config = dict(
    image_size=48,
    questions_per_image=4,
    fusion='prefix',
    fusion_encoder_parallel_block=False,
    fusion_encoder_positions='rope',
    residual_init='zero_last',
    lr=0.0031,
    momentum=0.95,
    batch_size=384,
    epochs=20.4,
)
Rows from block 3 of the fusion encoder of a small model that answers yes/no questions on an image's attributes, named by matrix and row number. Rows with one number belong to one neuron. Each number is 128 + 24 x the weight over its row's rms, rounded and kept within 0 to 255. All counts start at 0. Numbers have three digits each.
After each neuron's rows are labels from the 100 texts, of 14848, where the neuron reaches its highest value: "fires on" is the input token at the peak. Only what is clearly more common there than usual is listed. The data: photos with spoken descriptions (Open Images, Localized Narratives). In brackets: how many of the 100.
# fc1: MLP up (fusion_encoder.blocks.3.mlp.fc1.weight, 768x192), inputs 0-95
# fc2: MLP down (fusion_encoder.blocks.3.mlp.fc2.weight, 192x768, transposed), outputs 0-95

fc1.541:112124129131118085098132105128098116099181160150156135144088123129077081123149128101167143103123152136148155127129165089099133137128154099115142152160116144074115092121147125098142119086142110105138127131104139154133182111128146117136119148097126131121102089115142127152171129122118113099
fc2.541:160150083130112091154120139117133138131108114089097158150099085094152107096126113111090105132086139191112127151126137163117217147131156121125127141135115144112134149147175121168136140116124112150116162140114127159149092128108155139194118136105085107135089173169089131108143130132100117136
fires on: "lights" (21); "people" (8); "wearing" (7)

fc1.568:163162171123097133114133146102142149116143117108148106140110141124088129117091127131134139080099141163147179114134134127142080090159169121135109150120137115154164099120131094127142139170121128096111154161126123123111144134135138125130134157114125136136101126140164140188167152139113127111
fc2.568:120197111091122139133137126098156147113140092138158107155115150110129143119075130145156137132110079145154151108088131121149143119147114149166127092122152153170110096087112121094156124102165124123123158134104110133071109139094159159109118072142110152118147150147129159172088168147108123074
fires on: "standing" (39); "holding" (8); "walking" (7); "buildings" (7)

fc1.39:079117089128106107110141131100121150126136197169099105179155107136083162100148104145092155088098117147154136133151151121147124145092162150109070132109157105135113128105136153104142158116104110129110139161159132158122163145163097120088127152151111131115139137146073093124108133084105141119
fc2.39:121141088141104149133103134120144136146097143141130178138130150158122138096144122149129195139143124148131114091118132112110096173138112138155064124122142113099132119162116135148166140111150124120158137188134089172088165088130128132113128171150157114087118163117080155108131088111100160124
fires on: "dark" (28); "wall" (16); "blur" (9); "blurred" (8)

fc1.286:157135136136144109155124086108123118114110123136135151137130120160116121183131114121143123156124154103155159096153145133126154120087136109137126155118160124052144075110117068117153116093159100077079149108154143105162102120114164133104125097130154120120150120126129078132142116158071125107
fc2.286:117136155132090152145140115134113085118133119127093170117147100113168078158129135096097074167135153134161150133144106128132145150097146118119115141099108100122085078141134099127152163085156133083092103118110159142111159131145123146146120109154155133119145113132145166092137084129109136127
fires on: "grass" (11); "food" (11); "table" (8); "blurry" (7)

fc1.157:131107143123100147127116135136133104124125164119128131165129145116098156104063134154147110145129120095109123114137140083100144156128125135134105150098176098127166112133147151119162150132142130116124122150137148090083085083162142125137085098122107148144132153152080111159153140106137115122
fc2.157:138158135086106186108107138099118132144120150126114148108121113124117184162140151146138111165157099128132114165095109104133116105164134137127106130129106095142125127130134107132117089085188159143130140078146128095095149192143133107147122095105147147147135104136154111187139158123134112131
fires on: "lights" (26); "buildings" (14); "stage" (10)

fc1.566:135140132107141146172139099148087136103143151142099094125114121131174119121141076122113104103130137147122140095132126048126146149150114134101148093107117114153108075153136143138109137175113120107155145165145113130132145141129099146090153114180099118155067125156147134140139122110108138083
fc2.566:123086160119150123136116135122138115153131151107180155149134103159127165114114123136110093122097149158104141148147132118158122178100080161125084087093108110143098154097174170148119121138109152163124146114110124104151092111166109110109101139101132160129164118144123131093151139094137118159
fires on: "water" (42); "lights" (10)

fc1.647:087157113091123131120151160087132184137117158129122174101129118126086116141089153111148104123119116134156128127121133152125127111116120146113130099127132125157128114125162144135124105118131145140156154096106093142108118150154127185123144117097187139091104121098126132139156138110105155082
fc2.647:104162137126143112119097168123152050158112138116137088128137118106150150095175119133125125114118142118074126141140095135123158124126173092089145145099106125057177094113120113157135130119140124130120134149138132160075115143096121101142158169116089145171110134162069110083144125124156121124
fires on: "sitting" (74); "red" (11)

fc1.738:126108135095106125106102117113086099166182140140136117095097122099094125171095082127166178124120115114129096146138146128159176146111118124130141140149137090127120067105140127091108117110116173099115155090136129132154126115126105133125132109166162110124146082127115125155108127106087151169
fc2.738:170114104123121149123142094137083119107125139163159116121159114132121088119096121148131141121126103136191145091132169100126156135136077137168127141125106122110097137118151120141138110157113128143146135126114108120077123104134127135109146140132150131172141128123129144146137119098122150107
fires on: "water" (29); "sky" (9); "trees" (9)

fc1.614:087113112090117075144179081114189126112094148148125134136115143131147106170156113119098126151060149137150100132148097142130104150149131112132154137172093147118138154125132139116136136121133130109118112176150108123135092118115125098129108145091110114111138120106122099162153172153145146151
fc2.614:111166144119128136151158129133135139127140160123125143097100108166117091124092156121148107122087147126155137105109144140103114104102167144116124141137138135131174110107113134113152133113127072088121116125112134126139150121127147201182134149122140137117136120132144126128147158133087135143
fires on: "grass" (82); "ball" (7)

fc1.110:155135155078145139144128152153142127147119111132125142122136087142121155069091102106149127107106137113139178119098141120130116092126109102115139091116143152104138160140148078137122123121117174113138128116147171105124159157095172158108135098141102141132105126102125153112110117092149137160
fc2.110:122149157119162116168096085105172118121115115157126127153141135138146171084109079124130161114113116123133163094143131116087117118154127096138118105087156161114126131110164093128144148187108132121147112126125143143106143130116145142112087094114106175176136100105139147127119097102166143163
fires on: "lights" (37); "dark" (29)

fc1.265:130118136163106110147197083109134170089138084153120163097076138106093131169135131107112118136117132097098158121148150112153141159135118113114109137107143123131098102097122115130138151143107176167124132173121119107149147173166114140127106129115126136091135100125128153127137160101067114148
fc2.265:130158101151112099101057142115139169159128097117121106174173106146170157138145136124105167072116156135144096131119109080086089111126126073108105147114138147093166139123093121129093089136118136132128144132132106129119159164123117123075160108108116156126118109132116148141132132110116121117
fires on: "leaves" (30); "food" (11); "clouds" (10); "flowers" (9)

fc1.99:149145110105093130083186144143183143124119111144129136127132082126087109131096149096112109130109141178147145147145097144149145102097103132143160103154115140118137104115108113143148143155116144139127144137082126174108131090172149123151094135147164166111090113128108139108133122131121118141
fc2.99:122142083122112136095131171107143102135136104134151130120112116128173136156117075113129137121142159132140101155105127151137160090136080113120195150133089098117166124108118124097157096122100103141068141163111147173147152091112101091143164156144148092143190145150144121139069158100101134140
fires on: "standing" (24); "sky" (15); "walking" (9)

fc1.142:127172112155106142146094129147131129156107176119138127099143128115149145093133125120115107089119159117126114130089106143127157122137140163129098095107137139093122149138150092109166102139148111119123134088139151178141142128140155091149119136084133095131103168099114074124104113172153132126
fc2.142:132109150147151116149132150137146145174105134137127128111131143077119141141124115089104143124118142128115136136131090112082148122148143150099140084138156137122146149132145125099112123157119085153094134089189145126096105128130112080112143126126146146112143117048104140139117113171112128094
fires on: "wall" (98)

fc1.302:131067096101174120177172124092116129104145121116116184142129141122070134086182154147140129109136138180125136166127135119116131122134148150179121153107128122124147128138132152143140090159111141085108193135141084139155097095107139125092102133137133130104173126107143154165101129138156143125
fc2.302:138147109143111135105129157123077119133127118139126103122089125142097130070125149086147117090115156110080112131120166157135140121110121160087133102118117111137104154165110157186113148145159156121153081145136161131093118162108090088140099097155102096097098116085092136106133129167148141115
fires on: "buildings" (32); "poster" (21); "paper" (9)

fc1.580:176112158161129141104127140133162095116125125131084097154140140138119149142152100122147174140150104139139143154144091130136129136107138111150158147129090154140092173144088135117126150147121128132092141125133175114127108164087118109133147151129102105166105067127122132161134129153113085146
fc2.580:149129119120138167121150132118104107140101106122162147129087134184132130096148120132122188093116152111126103103123152134090164101161107150171146138188175106125120142144133124064107097130123124158120135155104070125158128133138134165090098147116165126121105133132127152071129121142188145089
fires on: "wall" (13); "buildings" (11); "building" (10); "door" (7)

fc1.631:159077135148127127094135137105135118150130142123141178179146169125141142077107096095136134146142120121107140115126142118144111117145152071112070093119137112128127110135095116114159125184075113150145160122156105139122131183107102139097169144146098153133173113172108161156181116144105133117
fc2.631:103136152154107131127088134123100110121137127119132138149156124193151158125141131126112176148152108137125161102138156177152122149147123143118143130170141120107115076099093104114195150147126111128123118099129136120117170139178098155087138119132094127109129101117139163185126095092113097118
fires on: "dark" (98)

fc1.357:154106184096135096123149125146153090155089121138139120149107154108068192151136126145145135099134101140154137100152130145135143149124141124099115117120133155137132095171134128183091075124090150170166136064129117119103161114162136107088091156112134093117111092122141139125153138085120168149
fc2.357:137123118129088146149147158149144095105143124154112092071134123096130145134118097117162162130147184118129125118163123112153137145092130142109094127141114148149156102159135134160128110147098126119155104065174099128142125121141117116117119132107099115161133147126169148125141101073135098134
fires on: "green" (14); "smiling" (12); "dress" (9); "woman" (8)

fc1.263:147139137152091106135156088106159114108113152173134130160119112151116106122105135110152105136139140149111091146112114161143159151122136130130198133148115151147127134143120148101134185172083141098133149131141142141102120139159112169090147114109096096091167127142145081116070128127098136083
fc2.263:145115101136109129133138195146131054067098076133105167114140120107127107126125110098129153123165141111167129181162169163141102147132120168153094134206158113100145163151133162120094128120167106130143117113110113116103155161123121163117112129137088136129109111111124159136107127129130109098
fires on: "dark" (18); "people" (10); "water" (7)

fc1.471:135098122140078106148104117126123138102112104143106106126126159089148167142160155138134110125135150125148161104138145188102139145154119122168107138085159135148133112116140047158174108106128148121104132130141138119101134112151166113135099118131108071139126109148126110116165147153154166157
fc2.471:133107114105173117126123139200121164152151102147095169145107124126148153154115140151146112121096118121108121134125143160121138129109111099164145139168090167147140116133097145094115089131137151150098141133122102105139106097133132111109106084152098188108114132154139133126102154138124125113
fires on: "green" (12); "blue" (11); "statue" (9); "table" (8)

fc1.585:105119139128133157073153144129192153123173116122113115114148141095140090123074111128114095123106118141141137123121133132150116131106123118170123073126137133110110130081086111142154141103128114109104097125100114120142131083138154125087139134144130122103126151106144094117153166164123141113
fc2.585:115140145109088102081138154163158119122159114120183124113139137127143109135086085140091084110130085157126126128126138131138085156098162141142158095143165134140151112091118106134126178162116090105063127141139137130123134110107136165142146129141138163114125095149152081136107174141134152094
fires on: "sitting" (66); "standing" (11)

fc1.83:142105153111123124117135178144149122124111187155160155163162113108133114137119100131149121155098149111112107115061103119108112120164141098140117081137133148120106133133100133144111131128126129091123144121176103066133114137121140140167128151127143124135069105115174089109110154166145125143
fc2.83:128132097084080106134165129157133114126136087125126109113121123140162137122060076095112147106108133114130144115117160129139152135198126183126165092173152133114112119131140130108133140168135173152143132137129125116160107087161109158086165126138136080102148145109110110098113100146122107146
fires on: "grass" (54); "trees" (14)

fc1.193:145148122122114095177101155115115101169082135111162114111148106142119161085137098146160150107143147115141107071121158136123104105156117128130119128120143189148087127166091120145108103113184175104090140149128153150095080121120182151138139121134142121111134142107140118149120089128124132129
fc2.193:137089124090124102147084103100138144176087162167101105090133102164133155110152115124152158123112179140142098112120172126121131121110162115166175083145127196149118141129135153130157092143171128112128166089070133129099107132131185169116120098159126140136116120104115111128121090146156181112
fires on: "lights" (32); "buildings" (18); "people" (7)

fc1.584:126119111154144155100134122117135149143079107130123150150153120122142148089104121126140130108155151135131176145081150127094100171106125166141139135125142117081131143103143126113180137133135149101136122109136139122160137078092140127153107102090123127145135131118135067169127115122138173143
fc2.584:105089130177120124119098150097136129149128161133144153161124125129115114159114136116119144112145108120167165174098108116144092160131169128127131146094145135117128140132103074088151192101105129115133119112115065110159114100102160113118123145138108115137114131128143112154128153114135163100
fires on: "wooden" (74); "floor" (8)

fc1.121:183160134128127100109164158119128127123151157099148140144144133086074131168108126124141122080149114139130148161135136089096141143130143124155116129149119138101109127091120129156130136092128112116116161187144137110159107095163183141144104167107118111106145135167142119137119094111159130157
fc2.121:122129179154138106148162143124110145123129119106143085127130149158117115105128094141084133136146116162154137087114103145142139120139126125132117141105131113129142134095127105181134141134123123140099129133111142127147130104122162174100158090139106110110111133123153102160085132123165096087
fires on: "grass" (33); "green" (17); "red" (13); "sand" (7)

fc1.197:111120135136095112096103101114119136130119165168131127109094140084118142132151151168131157088137169146126120134108177141134120082115134137107127135160106109121110115086130117092156145120110117117139172097137070118186140091170119147101116135133112137122131155127147135151157142144122109172
fc2.197:171166151097118097133111094095117126069120109148121118094115143076102165138115126122114109147095153124155136130094150116118095125158116175125161120128115155112131105092170154144109152131121125113096128139163137127168090144122142132135138181131130111091126165180121139126134110184165084143
fires on: "trees" (51); "building" (10); "windows" (9)

fc1.709:139135157160137121105144095151164129119105127127167127117126139128122148125122155153163148123111153113110152152148172165112118099136167140138118161127123130135140110102085099146138114126119154144123142129112095149118135100168067177128188124155127150120107149137196092109132116116132109125
fc2.709:133131108122095089143137123080134152132082085073098113093097101103135137164075140145128143152105191180132138119094130131124130134172166136128116124120120150115133106127098116134087158056134123141163138135130152133132113188141144148111163142116090121136131148167124133156143141149141120152
fires on: "water" (41); "sitting" (25)

fc1.31:139105177118143179108127102134054150094110152115156097143172126158147110105119049113164090105076111110139157073137120147140113148127102119120093139121104107147130133134075104105122146075126138158107131173092138112096115140131130101120136132149149116108100116125148135136140159148147128167
fc2.31:110140107130178119163129119105155109081120065088132186147161128110124107117140129130107140080174133144125106181086165113091111143169140131135123153124149172100102104138153090122137093144154130126101130094110124156118121150192133157101123134106084113152106182131140125151109126173118152131
fires on: "water" (55); "boat" (11)

fc1.424:133137087136145129136108177135114101133108131095166165133107160111125144115121103146126115166094132077151091091138145102126130143123147163136148130107152154098127122109120154139130115117151137095132179124132136145172150104159124146117199128131171112143109164140113150118171099141145157154
fc2.424:110114135153142160110197080169146160158133082145120087126120143134121127136131126115140088125130130118128135167154125156165141132146065139135125113126110132124129117158140131100155125141144128132169122172121122138151065122075161119147173155104121128110099128156110123122136111113118117081
fires on: "green" (22); "trees" (14); "buildings" (9)

fc1.691:130124139136083146107161117140172144110178123152123080149174145171142119121153132112117118105118120152129133121099130088135151144134116101144115149095126122109136139129123124150123114098112140114098108162097139098103126146142119115118093097124147139138139107076143100127155166139137112125
fc2.691:155127113123129095131107106106130135138141112128097137097120154110128123129132118110143097070151151119112151114098145160112130122144140140108128127122122093119142088106125142190143093103116136130135123148077132117140147118146071134108106140108167104136134168095156144114205130109122104133
fires on: "buildings" (20); "food" (18); "windows" (7); "grass" (7)

fc1.698:157141191147113116152132119113095120109108167153096105117176097135134105107117102115098139071132117143100129140092141137120131116082110130110115118126091107074120131118112112110152121108156099153128128116124116162090142158100082105117114133111123082149132142128147179151153143149159127142
fc2.698:131115079142124149143139154146092132147118098116150107116102152088134188143132116117120114134143179138136096127139119119136154124120125120118108121154121166139158055164149117116121090160089103138144132139178082152124123091129113139141126155144104150101148070139160090126096098099138121116
fires on: "woman" (9); "inside" (9); "cars" (8); "trees" (8)

fc1.163:129121143143145154129119120112099138137126116164151126143143150110142126104150146103124142121150141160114162132146133152167182129121123159106093124125085103160143134094107143128162127093155165138156155155116118132100114119094097153120121120135144137106135120099161131133093126088127148120
fc2.163:121102129155152105103118097138183089128113112131149083144088099124131146147131061086139096141114135120128159167127110052130136109142093134072104097140155159140116133085119169132074148181146125136125109151148106133143117134105114150122159134160106145103125133176201109159119120138146137117
fires on: "people" (11); "hills" (10); "rocks" (10); "snow" (9)

fc1.207:123197130135134101150137158126110119147160108157106133102123091119132155169123125124100115166167152109122164123143118127093087103130159146147120100164118154081132116126140121158162158113134120185162122101134154093087113122142125070115143134101115104109102120151091134109135102139142115179
fc2.207:129088128166104159117147113111121111066139104122095123177098163143112150126142112164172170160146151117125148088150152127101142127121141116102123137131171129115141168126106095117120120148115142147149148181197089160130138098060097118115122129106104118128103103148122139105133132097142075111
fires on: "woman" (20); "man" (19); "singing" (8); "playing" (8)

fc1.85:134139127115137119111093116146115102146148124161118087154103154133120137130123101127101127091112155143123125107075158125107141101121112137168139094150124166087096104156119150137136080070099157131092109146119107133115092156140088109114145051102126113115126094168091104116111154135103136108
fc2.85:145151078156116088146124133132136132142130176148133160144130144118127152107157142122109110109142121119105122145119140135110154114108175116156158136142123141146132125089128191109116147128086108137140160130125095133134144111098147173166065110123128122125141114121090161125170155137101125124
fires on: "grass" (12)

fc1.276:108145097132097103145151067104125148117106129160096127160100125113136135113096124105148152110082153176115142143130140135078112150100117123125102129126078129110131136139133144125092126134115162107157129170115114114126123093156082092153132142098149138145167165124125083113085130141146141152
fc2.276:134145152147170140141079120183109140138103139154094136152130131111190114078131089112128141089149138101164140099096105145132098104134127109123144154120135152082121140110082206149089114122135155196142147137070177147128129131145123133124131138149120133113105146111119114120188119126132096108
fires on: "trees" (25); "sky" (23); "plants" (13); "grass" (11)

fc1.35:124119162111125198165150118143115120144134129151134156113106114111100121108127102084121145116136155131125126120134130150183116109132120138122094120148116115114103129129101155149144116070155138080138134123151103141080114161163200137125151105116136115157157104133136139129134125123092119150
fc2.35:143165134130190096115160078135150118147129132136147132175123135121104096114125095138116095072151118148105130118140150099130140115135178116125133150145102130154116177104099169136106176141122128149124125155135107102106160144082119149115121103061126117106074123138119137112139141085177118096
fires on: "standing" (26); "sky" (15); "building" (10)

fc1.77:119117129174139120125101105148128137155137129121090117175123143110097133118153144083122120082134119211172158165146138119120127121131168143126090140140160128121149139105155102127139106111097146123132165163097138130080130146160144143130109095135127130183089134107067130118171177109130124127
fc2.77:148164126142129115097154126094113177140147097142148140169133153141113144137158096147125125102113139124162133133090141130137104113094115141125077123146123090140104138128130137086124162145129139114138135130125089127121147117116142153123114112123141120141103148115095104114107095101156160121
fires on: "water" (30); "boat" (14); "mountains" (10); "sky" (8)

fc1.212:152122155137131155148174127155131110151100116132069136141091098154097117130129129146175117127128144126129113134132126115120162122119109122092137149181173113103094110097088158118141114127164120102126111138131118154172096129104117155105133085152138115141126162166160113106091158135111124167
fc2.212:147116140148104152149136120143112113079122096147158101134083137122145142119134163125182082163106128107136119153125128123126133130122129119116130124115148166113142125104141090142126144110115136108082124108101128109174115105135132136155141186107141094111137149111129144078136186096118114169
fires on: "people" (45); "persons" (42); "men" (7)

fc1.310:162144115174131163172170128115186132136166116090084101135136140102076102133156128129116122144149114130138139117114133134145123122082096102101136131136160166094118104126139096104141140116086180134125120118128185130128132108171143119134112149130153130122122079110097152181088092127117118144
fc2.310:151150130096124164105154098155148118110148152134095138152154109154082112115154143105124139154120129110108084106101149167116120137119098096150137108126150105136130117156135109093131129089087151117121074140093177172086151143170100106098104130151137127121139108133126113139081092128136144142
fires on: "buildings" (21); "trees" (17); "microphone" (13); "singing" (8)

fc1.356:155089157132132137120110137156130143142101078127145140124125089135121140120142110120146123117126116180102144118162093143155101139126124136111106129132148144152109172083098050100127111127080109140124141120155131147093123153116116127133147149133138100172128109129075160177126126106094133112
fc2.356:120135127107075118107157100147079152165137137113169139151113129192124106101136085135150173128181160132116118154153162121126123116145100106129069135127106119178122162148136145149138117116134147137155146102117147077136133135105135149109151110119123125142120153151101155116080137090101179076
fires on: "standing" (12); "building" (11); "dark" (7); "sitting" (7)

fc1.482:181110150193130102099172109134172163131082121136138066139166100141160119129104139153124126090115094140143115109126174137130109134138112138127111142175095114094132109132153119143126108127140114107131151130116148125094160134125140115109180106112117169096100115159153146138129135145149098117
fc2.482:120109123124145126150148108136134125121130134113096112143112157146122158159071099080145145135133134141118107103154168099105120099159162112092119153106113171129128106112139110144102129144130158126166120169131130146149109115114147158123116084155110122110138092182129101109114152102139140141
fires on: "water" (34); "trees" (27); "rocks" (9); "boats" (8)

fc1.467:169111095152142114147168162124147121139113106128155125177122131080093144085145148121119142158101133143146112108091185131113138120103161130112136085107093158153146119124098121133117117122121139066114160182129141094149128140142135158116135152191158125158079094129120147137140161101169134106
fc2.467:154058094130153094140168135129107127114138112111127132092140136136127112124129129111123145166141133116146118132139121113158137127131114144120126090130099149146110192140143141120156167091107117119150140158088099135097136113091099133169171159132154148166095108170092120146127097154119154100
fires on: "green" (14); "water" (11); "wall" (8)

fc1.24:123118134146110104060121076103130107143104124166115170134153139082099063095097106135082121080118149165151112138136149136112100160143134157137134093139132148139120141134108143108121099167076136142086144119133134111127145197150105163117137162145129113129132144127119132152113158111153153115
fc2.24:085125114157139117138125137152124174169143097148120113081121135104163128136134094117124147123103142139120139127121125114128126103108123103153125090163142135099190134119134124113120172092105120131122163145116121111130172166141123098115095130156140129096072092126092146138123109129118090130
fires on: "sitting" (70); "food" (9); "dark" (8); "water" (8)

fc1.552:113118118145113117112146115134150156112156183171099118129084147088118119118085100075136115117126123127143114141161137132112088159135100093183101094162127135109116113092120130130136102103132123094146149137104106106138124137192112083103130125166138142103108137140113143160118141158138110103
fc2.552:143102135138159105121149125150122107127168124130111168154097136123131121174132097109170099111097086165141126159143151141137107139108124123143121096107076130142108119128114069124123082104155112167112162121141123121115152159122118159112089118151106130100176135129121107152135146127150128109
fires on: "sitting" (50); "standing" (38)

fc1.360:132133101133126129128123152109113139131133116082128179085100146074152145153147104138144134133093144049135116144175136126104178106114137079136147138118137099089109131119123158139113161144149118120092152149145115125157116101138139107111114085099121101132122106175136126099144134153131141180
fc2.360:129101156106118154172119105182138136138143099126164103164121112122182127122121131110113150135096112161164138144143108129170137111078100116130155147128167120092142136142148104129156107128100153104111114130134150100112140120153097147174180115124157085128137129091085160130119150124092104093
fires on: "grass" (24); "trees" (23); "green" (18); "road" (7)

fc1.567:121139126150134130104117125075130128183152096146095119103136102124124159146127120175142132145164202120119147141136116125153180122072105168122153125126118132104178159106128172111107159168103185162133136159133170125081127120137139088123119089153133119115124140123114119122108143119143133128
fc2.567:140147093170163159125159142088102099170112128142155111101107112122148102132139145170147126117138137119138139150134093160116123126087133132124131133106120113148168120097092144105087115143127150128135142155148184141102133149157152080148137102121141111113144128140152144182133139134098131116
fires on: "woman" (14); "sky" (14); "mic" (10); "lady" (7)

fc1.239:106139136183103144127106133091137161129156107109155126106187146142148104117145077120151094104103156109106171109147129122151107121146150134116118094133176154167135129128166165105115143135058130136134187075160110085139133134145143126138087085168167142130148147119131126095157107152160105115
fc2.239:123130127115142111141120130122118114153110132132119131140175104133147113148134110103125172134119113108121148132143114115100081115104144071121117127137096065074077101111124108159102146126119115145140127087109121123118145129132122128152147126158155114145149155096138097108132124117157103087
fires on: "standing" (20); "sitting" (17); "car" (11); "blurred" (10)

fc1.488:169174115144157101140139122120137130117144136098132129095106127114187142130088111158127130116117118114124115133109146098153101107121073104148131103139158118110159166141111121149135100115149183176113091160170119148169103136189124107150154098157131123110141115140116148134109113148098119117
fc2.488:111148115142101122131169118124152161120135113154167110111107126126173156128102114149092144154130135131087135141106179102104092152157106108121132143148130138118130148158103139101144095147091169085152115110134125149181096170151116127157166103135138114143111093133095139123127143157107080104
fires on: "lights" (27); "food" (9); "dark" (8)

fc1.1:164065152149058130106141096109142125127118168115153144133110144134136135096137141119121140115057160122128135136098119147115185158158148086126123141105168161160131125104155140124152088120127107143162150174119140090130126111122101137148101113134110159131099139153123123130101121103135110116
fc2.1:118169144070134103121076146124133124126125084118162138157141152113175130146110095138068142131135094115113129115125099135156149126138150172055165152101164109084143141099097129096085132112093148091129132109139115112150136160121146145108160122125130143109166110167109163117129118124132138138
fires on: "wall" (20); "building" (18); "lights" (10); "people" (8)

fc1.49:127106144145116126154078138093133121147112156124136121102163107120111114103138106138131152117124157108157160147108157140117156132117148136120091092124105107157090125083147118065142114178124120142124155139144181096151105148138099147092136156182109113128119103147127128097162133132117143139
fc2.49:145120097130139106088164134122138096165088133113122113117113138113135096115141125115123142117119161182107136095130109162078065100117138121116160122119116156155161135146077137172104131117096135116126109160117145135090069128113113127141125136115113122140118104136103175135119144141176126157
fires on: "buildings" (35); "sky" (28); "standing" (8)

fc1.642:150119123109131093082165111161121091189151114127129138125126121147144104098134114097139100137110109144162132137134155147155118157132147108099093118134142143124121116120060165117111121136108145118139166084157153128143133126144102141092141101090096157135152142165103146179141092130093129093
fc2.642:103151162160124106129096108118122100149182132134124133101118145129152075136070132127128153087148109160152127121130124161152103156113102170137143187134122104135132135114128157112163112119115118106132139078149149120173111110153130119084143111145095149138108130103116167157138130107111111100
fires on: "dark" (100)

fc1.726:091092131146162138130157138107147132103144156088128117164115121136122118135137119113142166112104145084154150088141105126129151113153104089148132103149107098119128130108147098106131130154157173129097123125144119120125137124111153108117109118134105173153160096145154125149169145132128158120
fc2.726:110110156120104148180139124140143149126153121107078156149106129164130143118105122131130142120129151100114106111123127150106123150172137101127096105164128111174121140169126099118158150153121115170141148138142110105142144151115129111139133118082067104171140109131141135089149138115133180134
fires on: "wall" (30); "door" (11); "road" (8)

fc1.466:125100103135148121134164097120124129138128113169161115115140124082118115102114154106137103121090128140109114107082101134106145084150091129109124129103120110150081138107129137161144189124127154145102162095147122120092136094117108158103141142161148140160100142146093192130099083153108118129
fc2.466:130137105111151141104125188110133181148107084171154191126104086110138149202119122128131102119160143134102116123120126077137102103137103120121114131171129169141159124122117133144095122145155146081151085136136128136125129127120136123082111120165158149077129120139098141097128099134144139134
fires on: "water" (27); "car" (12); "snow" (11); "bed" (8)

fc1.34:102130141137173121166101141155171096076084136122127127120120127104100133120123104107108179116133169129057129121119130166104172141153109115166105122143079178151115137079161120090158102115113129148163125121153123129113087115155126102171153144132163106198120101144135125155115139102091128103
fc2.34:148127146070133107154152154124126165150124145121103171124113146142129120138104142118119087103186128119131118148158131131161137131139127144125139119150188103124132142101132130142102113118177121109146131150118109116140121115125109101122124095142109126099142128139128143080113089124150146142
fires on: "woman" (37); "kid" (11); "flower" (9); "lady" (7)

fc1.41:135102158134104136185118140126118108135157132111149130126113093123124154136116122099132108118112142103133159115138122208130104113113096126164128151168154143117136105125099107117111121155122118102108135116124134073136133132173117098134165076159152092128136122173091142124114141105180121107
fc2.41:119113110166157141142094150122142110170160178094156178156123095077128149133140179123116121153137127118129140123128089125116103141083099150123124127087118103112137168084088056148166093083108128132103088138132156143081176129146132169113151132151099156104125109161159136134144192175142130148
fires on: "lights" (32); "blurred" (13); "dark" (7)

fc1.373:167114121178103140125164138173177113149135139131121109109103095127114139100119143128136112159153126161101127146113151084151119149129098092128117098159125097130126112164135080098124123118110138153078170125131107092147099166147152176101155115154101168099104118160131086160137130151065116140
fc2.373:165156096126121113104106107123137131127152159155143134119126103134121122148102126131081140109146123165115142068170103077110144126147116128125124161145156167170112106136150089158164145126104138143117158102140098119132099132157066152064106092155111130110151100141131127121159149094135103101
fires on: "dark" (38); "sky" (16); "blur" (11); "playing" (7)

fc1.148:166147111170076181156156127101131134135096141069116098118133106130119146106165089160144172151144109103166134098120151148120181135120120102130128152077134145084153103126122155119173107174166089089127141135104144107091169148115111137136096098154125123130142119099118143158112129087162142130
fc2.148:132109150127113150134148136113124115127138178129074180140129146126157140147145106187140171112153129120129105128135140132129134134113158158128177085075116130163176136087132129140155126187140137071132145125128117106099151132121142132164117150105070102102146142121127108124125139152135153158
fires on: "wall" (17); "playing" (16); "musical" (10); "drums" (9)

fc1.17:156072103096085136139200145138170113091145146106143121102077104111105175143135126125112137119126133125121127107140145133088128069169139131108148139179107148109130134108145116151164124110133132121130127149124097153088138080103125146117140132118124137125100101147090098103109137122103130113
fc2.17:100142116099088133151142108121103125130123101129097058130107131139171137147104153081095123158139141124142097141104158159109138105157116084113102124122128154146153113096130110086140120147096101113166104113115134161113145137128139131112143087126141126128132138130114128179121143133114193121
fires on: "buildings" (18); "road" (13)